Weights of a small multi-label audio tagger: log mel input, 6100 steps.
Rows from block 13, named by matrix and row number. Each number is 500 + 40 x the weight over its row's rms, rounded and kept within 0 to 999. All counts start at 0. Numbers have three digits each. After the name is the row's rms in percent of the matrix's.
# fc2: squeeze-excite expand (model.blocks.13.se.fc2.weight, 384x48), inputs 0-47
fc2.81 086:496460551465497548582530529479535507534485537535465551541451480466458533525561486521504560505477513504477479542508561485473517655522490517484481
fc2.82 096:493518482464455511429487492491507494427543481511487491463543500528472441481509460447463509486501507525533543403506503578485552355479486494472494
fc2.83 087:452528450516463506516605474499523514519462516449545481536494463506544523524525488532512484525496524462462490588518496448461525647511452519483507
fc2.84 273:515486509433504496392581534466455513340500500510496496512492491475536511515506509492532492502485465513498464548490480484492499614515489504494497
fc2.85 090:457452512537495509589531473459482494467473461479447533517499456493489497541510541544516500552531581528469505547470530499486529650466499535532528
fc2.86 085:479485527497508483590548549553474551462506544509499476499525506486495560536549524563522509488490443517456498557510467563510465633464538544527519
fc2.87 113:477472531484563535492583475455433526566527488470511528498499467501480582507581494506490497525515462462530523586527545455499452596473507545513478
fc2.88 089:470470524507525458532576448503494496485506530532457516507541541551492475504518511497527528462476554472477488577538509533552485671491483476474528
fc2.89 085:498458513514470458523469421487472523548484464498508519524499541517528540443493533458494509540457502524507493373459502514478510366482482468431524
fc2.90 086:456500525584514491552599528483538464484452481528471519511513453487505528481533527475525503507502532452459472589510479542459516640475502497517489
fc2.91 109:536507496464524474472524521528521515432513535470501492479545504453470510523459518521528514515498530497528475341448461515490544374503517525471466
fc2.92 095:523459519506496488474450455478475466484497514476527521507484501544472451469470480516429546513520617505469486460501535505512497333485523478514534
fc2.93 103:539499489501467518603525471533478497560487536534519455529505523471532522543497463525511518533529602472548512600494463466513485607489460477505531
fc2.94 091:469541507494538454551559488545490539484483549530471483493517548513506558506501539508501510539543535453499475628531493515495519629525498544555502
fc2.95 083:527518494513482506586551533530507486474528551479448559528519510516499509495477493501536500541526562472457518574531512574468534645476515503444522
fc2.96 093:488478542494516456469424491539507492463489463487460495496549527495456515511415459495443455548513526484500482444508493466510484343487446463476535
fc2.97 099:506521517538460506522543557496541478542470489459470575522460498449540498489573502500529491533480477540492479566461504564519476648486472453534482
fc2.98 113:527510484544507471460411472501549535484454500472495443489516526494465485488503472486495448508502476470497532336510462511503547436555534437481512
fc2.99 095:522458521464486504544580472465454531542515518490534549532525494482536507538585501489511556447487526485478498610546489535499465622481495494494532
fc2.100 095:505524521523509498557515512486427524546538463526504445526516456454534453480560491496499487481479532509508458545475535486480441678496501522499479
fc2.101 099:483483527443502494499415457479511524496515478464481510464553545464447468476439506509502464533473520515522538380451453458462471391498532493456489
fc2.102 093:473454475478509517548524478481482517472532542537535522480481494469550495472504497561538526541536515457522495560505489546564486675512537466461496
fc2.103 097:480459530510460487441452464490559499529513485522538503464496491438457439477510468451467441525526486503464540393535473506518470382545523482458536
fc2.104 089:536531529552524553569521502529578547515533500480497453528480501506482502547533531550524506498484477546500494566551518547454518653488527506532488
fc2.105 086:546547512451516483458446529452511516547482498492523495484465488535493488533416500465454464534470496463501492407501499427524480370474490454455543
fc2.106 083:507516489559488513586577525506547518461451526517515474502477532454486477542524464522501518470488508472534545596494497574464514636490506522475521
fc2.107 126:540473494474515471463497476509462475505507492470500438465530541548463453502447495457459470531476529521493522385469482410530507371532519464498481
fc2.108 095:479496466538493479531634496473487512457530541481523487527522470457464531469515514542492527494467488498483530602507541550510492617472457460526457
fc2.109 110:469531462489501530532478481501451476457481514464476513493549482514528458452521522462483473489512411512523550412483477473504545342528513466454505
fc2.110 097:499506457544462475441481521518505496463471499508514516509513541477473466528494524442505476528513477471527550436450460501492534309494487465471501
fc2.111 086:514532535467513505582551554476448453487532535541532537489511459431474553498535515519561511492552509486524478545473463512467502634504513564465507
fc2.112 102:498506467573441471502530527492509481464529492475460483465526467519472509506595520503535468453553514538518495579516545531527520616460594525523469
fc2.113 101:530499513579480495509514481476521531482454510463534508562478483474457581520554535557553541530539511520486493587495518511507478645507538486478473
fc2.114 096:515507477574468525524589516486450506550524533496495468507463505494476491505568510500534554539539487534464527535473551552549535650495498491495463
fc2.115 087:517518459492543464398462444466526454409454490483481570458491473520478510457469522467487476544448510518502472433468454463505479408544496503457499
fc2.116 103:498481486463483550521638489488467532533532479526477479490521456481533514476527529493535529470547503508545464573506537558495458625483460507481463
fc2.117 108:517528530485482470569381479509542481480477475509536554446473493444538517465510487454499512492492528526469529412507479470481487372471446501484496
fc2.118 080:547515526478516535445471507456567467540529461503495488429517466571490495535416479498429520544465503484440515425500458518448532421528517470465453
fc2.119 089:473522497522453543574524505506495523526500463485520559489512463509524545515514536528497556539465485498501515617505534529470534651458492544476480
fc2.120 088:483515548436497526599533545499501534520461502495504474522493529488496487520518482481552510534516447521498497541462529572521472664498462547507470
fc2.121 096:499497547514542469555577554457493489424493469512537466503520454552488530544569539474501558485543530533538464575501522479536531600514502518542548
fc2.122 097:525525514457497457552514455474526515497535523548493508494468551489488562504534542558543504521485488478548511569517463508524538669507450528478482
fc2.123 096:535460491447459499552588462517460481537508514471510525521515470478536526526493516490477475524559467534518532592549532445480507644524538502493511
fc2.124 123:483526512502491498502502499481527480507502510499513507457509486552492458465426467482510504534491522486460515391487487485502485302506483469521537
fc2.125 091:504544528490534539585578495461445490405544508545533505510487522497559546539493471495482492481473449481521466613508475543490473582490500495465490
fc2.126 089:525510467519459557550523546490499512426467471468515549524465518470514589532535469511539523501535471502534490572550482515477532637456481501462531
fc2.127 094:484497507478496472587568514520558519398507450485543538531478488477532587536536564546540549487524470457504523531547494474471505585541492480496526
fc2.128 106:535478491438497515534440454525508509547521468471458512497519491495490452480447490520495453513499537537473522399521478449458493341465532507469505
fc2.129 097:461511482489504525592549553485552527485455535547488538481516524435484507514547504535508520495525410493529450567524475572522456605469491468481471
fc2.130 089:545515479438545526418443467534478517529502523534449534509456493488525496476474496528483520463470512478510453384508487495544496372540506491544544
fc2.131 109:518478457506473461493471511491477497475523490515476517487479525453475481465457485521481514530444476470527480359492453483476469343466485524537477
fc2.132 100:490520472436545510429446531492487487490462505484497528461522468493468441534513537520521467525526464475520539385489489467510486352509459486528524
fc2.133 095:459490463505513534557546488460509504448452533556453532497478473481521499534544480510499506529465517510547543598552543487483498641509542465473453
fc2.134 100:503518511519479534590541481545464485481541469487508519537536526505475465540520459471539477527543418465521519566534462563547496633534524477491533
fc2.135 095:479453464500546553601519550461452470548515528524473530526520539439516529540479472546545493478534483459521509570535523478507506629490476466516508
fc2.136 089:467508480451548499491489523457497484508486475486458435491486523560479487497473507511440450538524472474459534355501458529530497399513555510433500
fc2.137 105:457476510637500507519594491507473507507515458474510521520515500493464511469526471558494468465474491539508494590474513505541460623493483535509514
fc2.138 105:474465495439507519547575526512568499596506493493496511555502478534488485524579504568532465537559436463507481552464456526476493594500512544491499
fc2.139 102:515477486512474477511519470519526484558519503538521513471475498498507455467492466504453459518517525469490511449478507538484539285506497509535489
fc2.140 086:485467536490534479516461448515545512516510508462443541472539515546446473461428463527515524491440491518490509439467499498440495348478464487461543
fc2.141 091:455507461509490555494482439511454508490539465525464495449505561430502495467502498532507491483468501454500554437524490432466536354460451460513481
fc2.142 093:493530478505490468610522483545515545483533453546482465520480479532480517535577505532527538479514441501502449574485515445526448619478534467497492
fc2.143 096:493492518485528448610521466519542499504509493478481480468508495472477531493566501471546525466484558544482498578503498407480512618491466556452528
fc2.144 178:499483474659485518483533480481610496520499477472502469478520509554459473510470535498498457515472420495488496404517509507492523507511565492496485
fc2.145 103:516475508538517466504479498525527527506464512509532483515513535496503505491444490446457458487457566533472521316508461509481503433491427463489489
fc2.146 093:509520479563530479551527501537461455468445463536461494525487469502550509532554493563534540511515613499495515529509524512532475640517494523494455
fc2.147 100:474459487475464486642465534478487451515491531504500509547514491471472566477509528501509486477532592487551494577497449546528482581527459535508508
fc2.148 094:491523470484464529431439444472494481470527455461502552485517480469489476455509472454463436462460532524488473391514487506470485368477489476493460
fc2.149 142:527498501524474494655594458514426479441484513489472511502530476478486516505562492507506505529519472513456538384479489478477480516506460503496506
fc2.150 100:511479476517569513499593491506488507426473512479491472504454548504528503536488493517543471493555500459524519592522484414541539635491500488505511
fc2.151 094:519537458510508479569560541495583500454500540515461425484460514536530490501493549506529545484537494513500525553540525469488464649480502515458526
fc2.152 101:534459482604544492496519527522491468477479542485497495544496539477460474535497503543485526535552542530521515530510531524461479674523492496456511
fc2.153 102:528513471496475507471487469531476536503475518508536464444476497495460489495444451512448447474525511514496481414469515518485466321472512453499542
fc2.154 089:474510484509545508481455448534505445491511472486492491501492513514505476482503521479503500510446520518466473412445505482507544302511528529490535
fc2.155 095:522476450469458512440464481545520469466534543520510500456501528531492443506503468508469462480528446478515514351472505494458506400544546490509551
fc2.156 104:497538516511551543508583513474574494547455485477491538526476520470540493529536516552531506533541560459490492559483487558485539640514511542524464
fc2.157 087:522450508527499503591536503506487528423514502539519531528445503475479469499508545464558518464494552511473521557509534454462473654513513529514534
fc2.158 103:482488477451439472617553547473523453425528529487472492505472512446537496534531455468502478521485440486494535592496531506492520576534460536458491
fc2.159 091:456547485483454482498451522507513538443467526471499517451482538480549442462461486528496452474504510452505520436483480445519561348542473524478521
fc2.160 103:522532541554489479638549540521423482421489502517470486556508522508457496526509535513473512506516515488468483565457535541538471595475503493475524
fc2.161 093:517490493571468486523551514499521455571497499496464519474470496495506556475494469504521509485516433458529490564544488527518472672466495459530539
fc2.162 093:536541547515546496534533507539481515540533497517544456554464506523537502542510495541480507489544541474548462521497468522520465677544507511523454
fc2.163 121:525528477523501496506503451464515496473526529518481561451511509541478469447462492513490476506465495536512501336477507420498477387493509456469495
fc2.164 122:505469463493529481498484482478528490505469516469483591506477522491516514492456483514471449523546519489514480328475498417512505422471547488450486
fc2.165 102:534502495524517500555576461500452538486471521489518534497476533443536466466482516526546491532544410458491476545534501494466462650467498503516455
fc2.166 090:481507466521532519640557452466516519574516472537480520516473476481513519486528500507500522474523458458504529611537474494481461590512450488526475
fc2.167 091:551493497468520479581517513478566477530477542502513452539492541537503517480550476519484502485513483493543468579531472524469490658460489553470459
fc2.168 087:490483520544450492589558544546489489490527536526531464492508455555536530500505471523574490535483493466507527617494560496455519602510497469546491
fc2.169 089:531517473460504520441482523509504507510524482478498511487491472460453498495443491461527474527449524537508483356446442445486462404471462421521488
fc2.170 096:541508533500500502630510520510513510504477461512501447540538512539479553476559549457518558537553497462484526605475462545511507571459475525510537
fc2.171 100:537502486418468469577531462466440514567496510467489489493502479528525555545567491523492533478534507464549484561467472470468499625466529493533453
fc2.172 084:523522494520496516616519524513450492520523508543531502559506505502476558523575497490496572464486507502539513598471497528503521606446518548458456
fc2.173 092:475530466491439553613542526534529482537496480463492537561451488493541579488523510481544545527539536482504482564552516503445500596491525482509461
fc2.174 089:520464448444516514495539466462456483477536535503502499475488496541475439444496502530451459506443488548469547474439494466476533336520532490512498
fc2.175 088:496505469539513520586534522463481482552473541458503530555514461455518487513515535486492557536487503541489523559541467438498502658501462538509531
fc2.176 103:469527473513526499447501491480518525541540481537521528462535555495459459461464492529437465531457482525483477376479509579474531388503537467478534
fc2.177 107:463463497482522480500445461478477523554508557508516391452545487542530449461463460472524487528488540508452526362456464508520468465509520476472507
fc2.178 088:470546522502464519463477496467514527468487509533464502458550487464525450435441472529524475525495524539455465398514447526486504368462542459467469
fc2.179 103:470530469498472472494590520471440541422543518524472450509473458523467562553546484488507492518499462497504479582487474487502471640497489492485532
fc2.180 105:479498500558517526506584523480507530421471486470508440495494493544531540489512477527484513494490528519463482589510510551535468665479479496525500
fc2.181 105:508534494468460523623545522494536481597508484533490476516529479470482517475498483520531542479530589468539472549467469465480456608469512518526493
fc2.182 085:523454493486477533594504461526496534573524498514518468563505455498474529526550482508495511547533485546463487533498550509461503649550451477511463
fc2.183 097:469497541499541543561538534547526517486537479530477544500524498460543501472512470544555508465542550479473473554549463451470505658487499525535485
fc2.184 091:453503502581470520544524469538463509469500468460483492520525451533530529546563507506540474539494451526529467574477464569519473644507512506532493
fc2.185 091:549495509534491519572541549539449533501462464531496533467517531481531525543581491516537482507506458538501469606518526540534529622463487504531463
fc2.186 101:477542533542481488584514529492512515544524524505516512495536480522527486503558506481534500481550365483512517535503525560530529632540480499473454
fc2.187 097:534509509484486510561549481534501533415511496458503507493533523459541479517518480478512501509542548464461473560469507466500472671513448552524513
fc2.188 093:523511510442514510497454536487440524488458446524498459457520521480520479457499493501455506524510455538526517386508530464501468336509487495484468
fc2.189 092:494542489447469552605579489538508525500508473531531497514468535483545556493495475533527504527516482501527468605490518514531501614460445524495541
fc2.190 095:516496496518548469569534470554543500536465485538466498554497468505540479522559501476533493469507439471536450556563552500460484643461478482516481
fc2.191 117:497537503468496515494494461475493528512529492480475512470475474481472468517472473486482508509473546471504524445459498466486517280536512471523489
fc2.192 088:466525473479527532556541537476452531549481454552488476548502468526511508549579527524491493515506461467551523568466552487511490637451504468514454
fc2.193 092:499529470537503501625539489522532477554489466508501452479500468500475503517583522475501478536532461501490483627527568486501527585475463513479522
fc2.194 104:522515479459473480466437511526522483493549453490532472459535543517487454481490488487509483477424488514454534441502540462459540333486489472536463
fc2.195 099:534506525540502455491643523503504537474542528483492485536533537467492550492563532496519528483466543536534501561505516531493522628513475535505459
fc2.196 102:497472482518518471598481498531496485421469527502472509514527492500543505491521479531506470493551540541471506587468482452475452633503415532537497
fc2.197 089:452498476543510460566553521511488498513494511522488439480460505516485557497568532518490517528502471503498499608518546451504501641549524543464537
fc2.198 086:501525460497512481597567537463492537556468452461466461562520473525526533490542517499555520525532524488513523589563563495521451588520532535503514
fc2.199 093:520537488569507459575579492519519477521482499513459524563498506494488513479555472549505502438489497522522448598537531546536487616468486511506445
fc2.200 091:458486472556463511509583533497503545472500499496541530507456497525524524517519508557476488491478468510482446615526548489495509651469500508471465
fc2.201 093:518502506554527522539612502487476528533515538465477535523535517531494569542490486480515529516538464502543481600500528530457519614459439505519458
fc2.202 096:494528496551568525492616516503530534559504524466516471540533498500547512483524537502520489474568517460503456567505489525506524643507465537507511
fc2.203 095:506458530448544543463453519486517534540467521518462423498545544468533494445450491527503455507501532484536503372508512554527509404538482520482543
fc2.204 085:485536524530467492537524541444470483530496481540540547527533461525507542521556538549503521520510507469477526545525473481532533675478456517551491
fc2.205 102:493507514519527467597547489548549494584466535454468533492501503449464542537528487487488540506480538499534515567543512537505468621528452531531447
fc2.206 094:454489469592468500591520499489443509497467492525547469482480505478497555466563535527511544540520505543488489584468506490465468621454501531530484
fc2.207 099:469460496510484476585506455544538477537450463507497514516514473449510560515536507487550563518558462457471468576486471523542454635521502504492492
fc2.208 098:497539527491486538543499486489514476502477526474527471519459465493525536543522540506539507452533524541486521529483465546488505697473517549535463
fc2.209 116:506507526510500490442463491463492512456527529457536535475524531495458434463501517516459503542494474474497472364520484494466511345505514514496529
fc2.210 102:530484535524477474600571487457579494408522507534468542519468469506537506487505464526545492482537527517530486566496541496475502612521468554522484
fc2.211 101:537469490554498505590590520498521512491546503462525477493454483538523478518490471537537519457485499510541501627515482519534493612457462502473459
fc2.212 094:488530492482543548580585521515439516434534474523486517546531461509504546496515525535539534508512514460469439586476446556530498586524448528505467
fc2.213 097:504541555564532509531532532521513529498499519481511470480456449511491512536496477544498553534530537511537540574497539457531463672516530516488485
fc2.214 091:489517498545548477514602482499555518460500520466507482558517507547513460494552525525557516484493440516491502547464507507465470660469528504529493
fc2.215 118:508491493505472532498423458485488520474528510521518552476538511522469508447495478499514429487475478495460511336482459429544489434480459463454488
fc2.216 095:497493543521465451622507511478468514517459538531477468522469459437524486496502470492528484489470501476540518599515517474493454636501462523510535
fc2.217 092:509475551534479498604570495472464509462454538465488527483495526509454542508467521462498495495492475453498516583479484476487491643537542538546503
fc2.218 091:501476499525499524606525552493457522417452480494455485559488537518525571547492505481506530497486452512486479569509540440500451614492526465501532
fc2.219 120:522465479450522483454420507508468518496479474472526461494478481512524508460451511441489440548488517484517545392486459496503477346513510493476504
fc2.220 150:527493469366487516518607504469458478565481508507471504465502522557452517516507529479492446527483573483466518418505530489523503447512551466484530
fc2.221 105:485496507507467496566533504504399517428468536527461503540472512480475570488556551508544464452485532526522525592514502551495454593455505475541485
fc2.222 091:545476474550495518521565502486543494444467551525506538556537529487457564535549547503485500535548482531500529547537516508506484660512473503501467
fc2.223 154:504507523608524497573529493475449498529508514475490511472536482519494492460487483511483462497459595528499498364487459539524520412510547491487532
fc2.224 107:468469495510514515479567514451410470397490494512500511507482495470506540487537531523486539481539556459477495547523531514483519657490508547493490
fc2.225 100:509465533536513534652486479478517499543536517501535450470460510470492527545482472516563460470515475496478522570520517546504488612494464514495455
fc2.226 115:478538514524511476492446464531500510493476511509485529468506550527476509446465488507502464484485451491515508303510484565496534448545513469460492
fc2.227 087:499482491500521496663503497474508551494512544497480484549519509472548549476511476542519497487489488509503543601499482539499483612515472533531467
fc2.228 102:515483496408470529532576510537539478576508475509467505487459535442507539544522480474548531500462579475545527551469519503459497608532540539475520
fc2.229 093:517511542513503474632522530472495535407508486474473487524518473516494482522524470501554521455517466517542446584498516541468489608511537521449493
fc2.230 091:507523493516506516602485500533517539554476533530530487560527482502519513513488519457542549475496499475480548583454538494477499643542452491449538
fc2.231 086:534487542469543467468453509530481469504497476465512540465453530515531528466494467438484509481492477474474512371454469429470519383476468504467555
fc2.232 087:528505548530453515602582551502531539533465464459480450511477504456480504546544557534558502481500518486536515573548500515524481607502499479543503
fc2.233 152:471511490439493459633542495484514487485507489488518465514475520516541483475485506475495448511528601518488470449482485498523523452483358518475502
fc2.234 089:511492549535466502575544561520512492476464518548484512542506445437446558531572481491554482465503455538477487554541530513474535618523539475492478
fc2.235 085:455517473554488521554578532498526474481517541540511521491534505474465501541559524475467530498578451537537535559546469502494502643510520520452492
fc2.236 093:534455499548511473531532531526490457449456518541499476478505471440517489490525495480532516489524573472546524568508543476466468669466470489491496
fc2.237 089:450514464543495467585536510516518531453511516469501551456528526477546548484499488499492548531547556503513469601482481511517506637507480511508436
fc2.238 086:495476542501522532571558494506515476540474472486466520554478498532546565557528548505513551523486450483484443556474519538447498641540470495520470
fc2.239 098:487498541583530497457633504526494481529489474482493464545499502483496544546530511556556526544530512479510513553506494501464447624509466510515534
fc2.240 125:480497496521527491474470464502488475518481496493500463490497506522527501456445528485472434529465496521474523328488492523531504389528436441472526
fc2.241 089:472543483527531490513544477511536479456465484486503442554482550515483483554544459498556515469535544484477516577506521496467496668460528506471505
fc2.242 092:459472462525490476517563461460528516514485531526517469537478478455508499540499467487531526472506479513513544569556509502545536653522587491549454
fc2.243 126:477533483457477524520451451533487530495495497516513530453515524475517443456477462458470446523457504491504507355455490411494487405539457497511502
fc2.244 099:471479476488461483479547447513500505482524463460515522518468474463457470483491533448516451499467480524488552354479445470490513377471483468461489
fc2.245 119:517532491531466517467460504454497496506474522526468554484484521427504509498466472493500399486465533502518527322450518533503502453487535475501485
fc2.246 092:543519530506528499544586485482441542467510531485528476514459532445532499555561544529554485486541508525516497558509500560536534622538436524489534
fc2.247 084:555453526505476466440530491487428490418541466525505553491466498502458485516435525448441476478444511499462529432518465487456486401471479482549552
fc2.248 100:506492475492508491443418427475535477556495472450505511474525484467491507452500476478449444540501544456526518367454439515553506432485495460514506
fc2.249 094:462532503558524529531599491479480503526462507479500543529451473555523547559558485511473550472495500463497539574524541479519512637500478485529519
fc2.250 091:458549532505556486567567504502476488500493506505502443563510478498511513485568507560528553462481529466513522585467495552535439618495530472509546
fc2.251 096:492459557487507513538581537463429452455507526508531482489519487515460545481520452513484495494509540529553497598552519478474497619549527534458459
fc2.252 090:518471543489485538513609503460462526478537536472531503488461512516498548482511520493505481458462493547532517595521523491513469649540545507512459
fc2.253 108:511483455473481475440419516491501490553506548486526432464542538525523475453465444523448428505492472487488514370455446463533522450500514501463507
fc2.254 090:532456470473511523598514554535477470556520520503554523533475465483513556460534461467552490532508477530538504601534550476497514619494486506531507
fc2.255 092:520457477526520445542559523485468539448520539476461484541497518539483567498568559520482514532505520468533516578474539539469528634483519547478516
fc2.256 106:466520543517513461486601496477470462449485487473477445506494517489535482543547531530479503483526606515522464552507505467474536645510500483468501
fc2.257 087:501541525525490526632524483473533469491510461483461479529480551472468541517532456521540549500486538470458524620456469513461527581471487487506475
fc2.258 082:530478522496497507585565518503486534517501529449525463477484525500441585520547503510505519454521556491526514573550541553492491638528513488509536
fc2.259 110:517499510609485463468569545516547468545533516488464446509471504482522498470546525534544481507488491515514477554495508575508494640463486530523452
fc2.260 104:516538538449540482482529451511455475467520519490514522460475525507492439480459525470441457470460466489464509400473532523499541347488468509474492
fc2.261 092:506494477545503473640577539513476466554472463513510514514517544465527538492489501512502498486561512481489519534505525441480460625454501493523450
fc2.262 090:516469536475550476612584519535491460538505472507478480479516451468548553545514517484522499475530532505478463552505503516514489641496503531535452
fc2.263 098:531462529463468484456448447502523535484520524490483527445469545543498505501421490504462450516448490507526470392439496516537472374491520515488544
fc2.264 086:489542495553467551599498540510487499533505517454534499542466472524534531531575512493520529466551449475474510550533495458551496626525457523446487
fc2.265 108:532528501588586511559577454491503488424445528539468519484458465540509532476527507523540553530539498533518522566517519454517486596471492494494466
fc2.266 100:499505512547479462492574511517484542452519491515478507548514510453485521533478516534510527509520526520483512605549477541531458665455492507534476
fc2.267 094:479480503533529484602565494514564548531483498462515529482485533504465470539534514475541566479554522511521520539459477495493493645489438539507482
fc2.268 100:500540520501527537504604481506516476424510500458465450548524487547522507543511508469518576524535482458477491582539457527485515626474513504523466
fc2.269 106:517540505495471499565547546470479496389508481483513437543519536522527528532538549475540463467553538473492492545471470468474529618462541531530459
fc2.270 088:449515494428474474604543542500502487538491526466448480552472486534539539539518540532480546478467483482486494521492543530551539635490499475542467
fc2.271 084:445542504518471532567538545500480450486499537496495539488513481455495494538567495510544538473513508464513506585456495467510443654528520507449499
fc2.272 095:554525504503466493494460499498484490443471500481517536436506491486456464512423507464514425542513545499509499419505455510494551337501510519477483
fc2.273 087:488529511419480506486417493499501529522520504489518468499456516483461484451451511465473451497458475473441495356469467504463505433556494450439499
fc2.274 094:518498482596538502589548544517492469461476504528495530490544466484537571505480482492475489483535466456541536601467454528497461607547494494508487
fc2.275 095:532530498603476514510571466463472520496507472524469484470459473495539485549569486487540467496489436455531475587487488500494498639514529478492513
fc2.276 086:490548473522546504466447487495504541558468500546502526445466485498469491488422508498526499475514557513492555419439488464479491365538512513445449
fc2.277 096:502500513559537475516599492470473508511483507510451519478531510560526533510509483516515499461526565496539488573544486500532498663532527555485507
fc2.278 102:474461511497484549614512478483562501552527481492482559493475538468496499496538495535536513500498602538528481576489556528474522603533482494469458
fc2.279 090:516506534533520526576501551520506532487529487552468516502453459479490501475523514505507513506555488455484523537550508532487505694495486538540514
fc2.280 094:533525516542486495546600588532496488440547526534503517535519478512487514532543479553515480468533512473503532556457494547532521630458525465524524
fc2.281 087:479455481496493469581531477475530468490461447535451497516529548504495507536485536543526541458479507508496458565467469542470531658449454501492495
fc2.282 087:549505497523481487599516494479469468496506460506523481525479546539489510490558527458534558456557470531543545592501528477481520634475525518462478
fc2.283 115:519510523470525484464446435510532538473484495530476538522495487527467483484474527465493480508517529523467518313460438534554479458528502457491515
fc2.284 191:521519515536515487508571513494416519546493517507505473512485538443501502461550512515490446526483392484496481438487471491493495436531646495483477
fc2.285 090:509542507473553466579533528529466520488471510503536515492530455478519492541487467532559457516477508547489482562517502544518449662482479515470441
fc2.286 096:480546545463451500583548539498446494524528477466539502519457479451454566495538464539535544477489501477512475605477544541502485600530478488536470
fc2.287 086:493467477499498515480484479534475477477453517463481486449565524482504510518430459492441483472512555497509546421506456533464514336539495459526506
fc2.288 091:521523462529550472601562555466460509512510480537518481527528493444544521494520475535558504494516490506550523569507552467533484643493485521482510
fc2.289 123:483534516456518519487484452481526498506494499494511538499473539488477435479434458470446449487463493504472544389463487477499526336485502498504481
fc2.290 091:468535540470489484570582536484442536468508449479457468559442463530510549536560521518494461507532504496486470572513474520515467623486461527487523
fc2.291 094:538488496475486502571537515540508475555521550544530463477450494476508495514530524505508539492565451456519516558479529536491446650536480555479454
fc2.292 093:472512533518472487599507469536459531445461466515472503522467537500536478502511532475544540493482493479544508563550521529549522648494535551459471
fc2.293 087:511484549484508472568567542545554479507464527540460522552516441515518552463498526523491530469513509462471455561469529509543456639499508544465489
fc2.294 090:541521476538525471540579501485467503427541522463527489485442513499550539561531466533538553514480548492540487565506529510533540635474465519498487
fc2.295 093:464503455531469543557513452500457528484537468513526475550469522519502495473519493528519503479515512460466485575460533562512459675478503533484481
fc2.296 089:519487481515495492566554547508507485439491461492524476560519513447550477509527456523565530499539543490503500534472551546497450650457493471537461
fc2.297 092:532547513538479519566517499498518477449490514503482535488535533557461551496505480512564531466488548473469502552473525451502473665534524484528444
fc2.298 095:536494529566482554601549470540517448512519529505458488537492538491489555471535546478487491520459507499526545616480548499526542584466494495523452
fc2.299 093:470477541554524527602490464528499542532482492467529459518531501455447531480569470520562500473560505490552514606525501498516487595485530547517485
fc2.300 090:473498508511500523434468545471451459515465539510410452442495491522475479472517490466479526489490590525503506408453493454488523381503460530540516
fc2.301 097:517473468506487457548554463508549484534521528510499487482456457445524564544513511540569520528469622526529473579505524512499531596537502474501541
fc2.302 092:534535530551477477573554565487496476554452495546492471502518545448467487466499522484489519478478503468559457599525507471497460626451475490483508
fc2.303 089:484488551514495495594549525470517549489539491517545535521498472491468498480558462529544483471483493536539516579489530482499479668492490474494466
fc2.304 096:517456474554477510603531532515433495561495465474513501483468449490493498522510548493527507467528538509477469578471483547445526624467493474544450
fc2.305 137:490517501519467507492499445486508474521507532511528498474511487550471472444483502485498424532479499487482535318448494566510483444523455455449503
fc2.306 090:490463468521457453539560557512537468437529473476476493537529470494468539487547519517525544523535484513535482577555499517453519644523542469484533
fc2.307 102:519511547417527453471404473508491543510506542508464528532469471511460522498495524539450485508498499524478543360487514465491522418498539460450518
fc2.308 093:519481518463461511486477454550496474521449502457520511455519486490481454478440543479464464540476454515485526486475460496516504304496483491484504
fc2.309 103:496513505512460463521580512474561499634520525514513481544535502502491525531541466500513498507557517491510492516472534523528453638472452549512520
fc2.310 091:474542548460520532581562519479497541535468506468530454467468476521474535533540540474561543517487549537521533582501532467509535612547495499471448
fc2.311 091:505472520486485516553593480489469462468481542488483500564479541450522497486585490504482543527513453516532482605478503496467529619503544523453469
fc2.312 094:522478502508541531611507508539537490555468463520456538540495500531483523484577544502523546536543458468515525580520524551503500615460503524462526
fc2.313 093:538519504506475537537561554513536478534498481486460505483459531537463465501485528518519490507538508536497510555548464525487525683539528546458485
fc2.314 084:449496460486492537579524527537532512571491491457492453558450484470507535467537530523508506494494471460473518578489513461468497654534500473482527
fc2.315 102:516469468526507542468540499466508526452459526484486499510520491489483539513506455451441481478465509481510535335461491458539531407553553491494523
fc2.316 095:520545503501536506509612461505451505496532489508520486475492544533500564537537482551530486516497495531509501601541484487517490636468444489451468
fc2.317 093:488464499448545532572576506547552526540497538517508501527473484471527479530578448535536472470513473493491513593546519528505470608451474475482451
fc2.318 096:501507524509510549584508456514521511428458506485520449497509524538485524512576546490516559541522570545469454564544540510475516617475466466539507
fc2.319 099:544479476516487486514420466503472487539529485532445536467531544510466473451474545468521488477442468462456496458474512494502534339486519447536462
fc2.320 093:450508514569488502516572521466516478424477529541465551550498523470472571511500525471542523474501427538467501576503501513485515631473509475472524
fc2.321 102:452538513452551557573554488520508490462457490469521475549451528523539493523541452512547497471543463492554474570536535527547470610473528456507539
fc2.322 110:511515493491516493457453528495528491510471471507457509471488526557493473471426499477466482535513499527477484439461463541517537302490487511501507
fc2.323 086:545521497499476532613526540538533496465518497496489514541472506504492518565492521482513496463514496529510542553468520464469464674516509464475512
fc2.324 092:527482532540522487615539528476451462413482531476500503543520456477454494506541482509539477464489583535523486581519508485502508607536521490524520
fc2.325 083:479531495499541449554569513533488531449506469528461484505493504547477567466512477541512547512472549489488515565470533457475529659508520535493535
fc2.326 092:504536532518525486524608489479476519585457507535546510539516540475475508533479519505525469530512539492549509585518455546534481633531526518485523
fc2.327 100:492526518557547464550554535491534521467480495504521542552487528477480510491541501533537506467535399513458473515474474474473525658532455474521512
fc2.328 160:511509483467490511484467502506516477507492514508505512488533525481483427503440518460455487505509532493470531420456468512491526293507493520513499
fc2.329 101:495508497517545507506583525479549492406475464501520545493495475520494550546565552538486484489468489466494499564514473450549472632498511546541458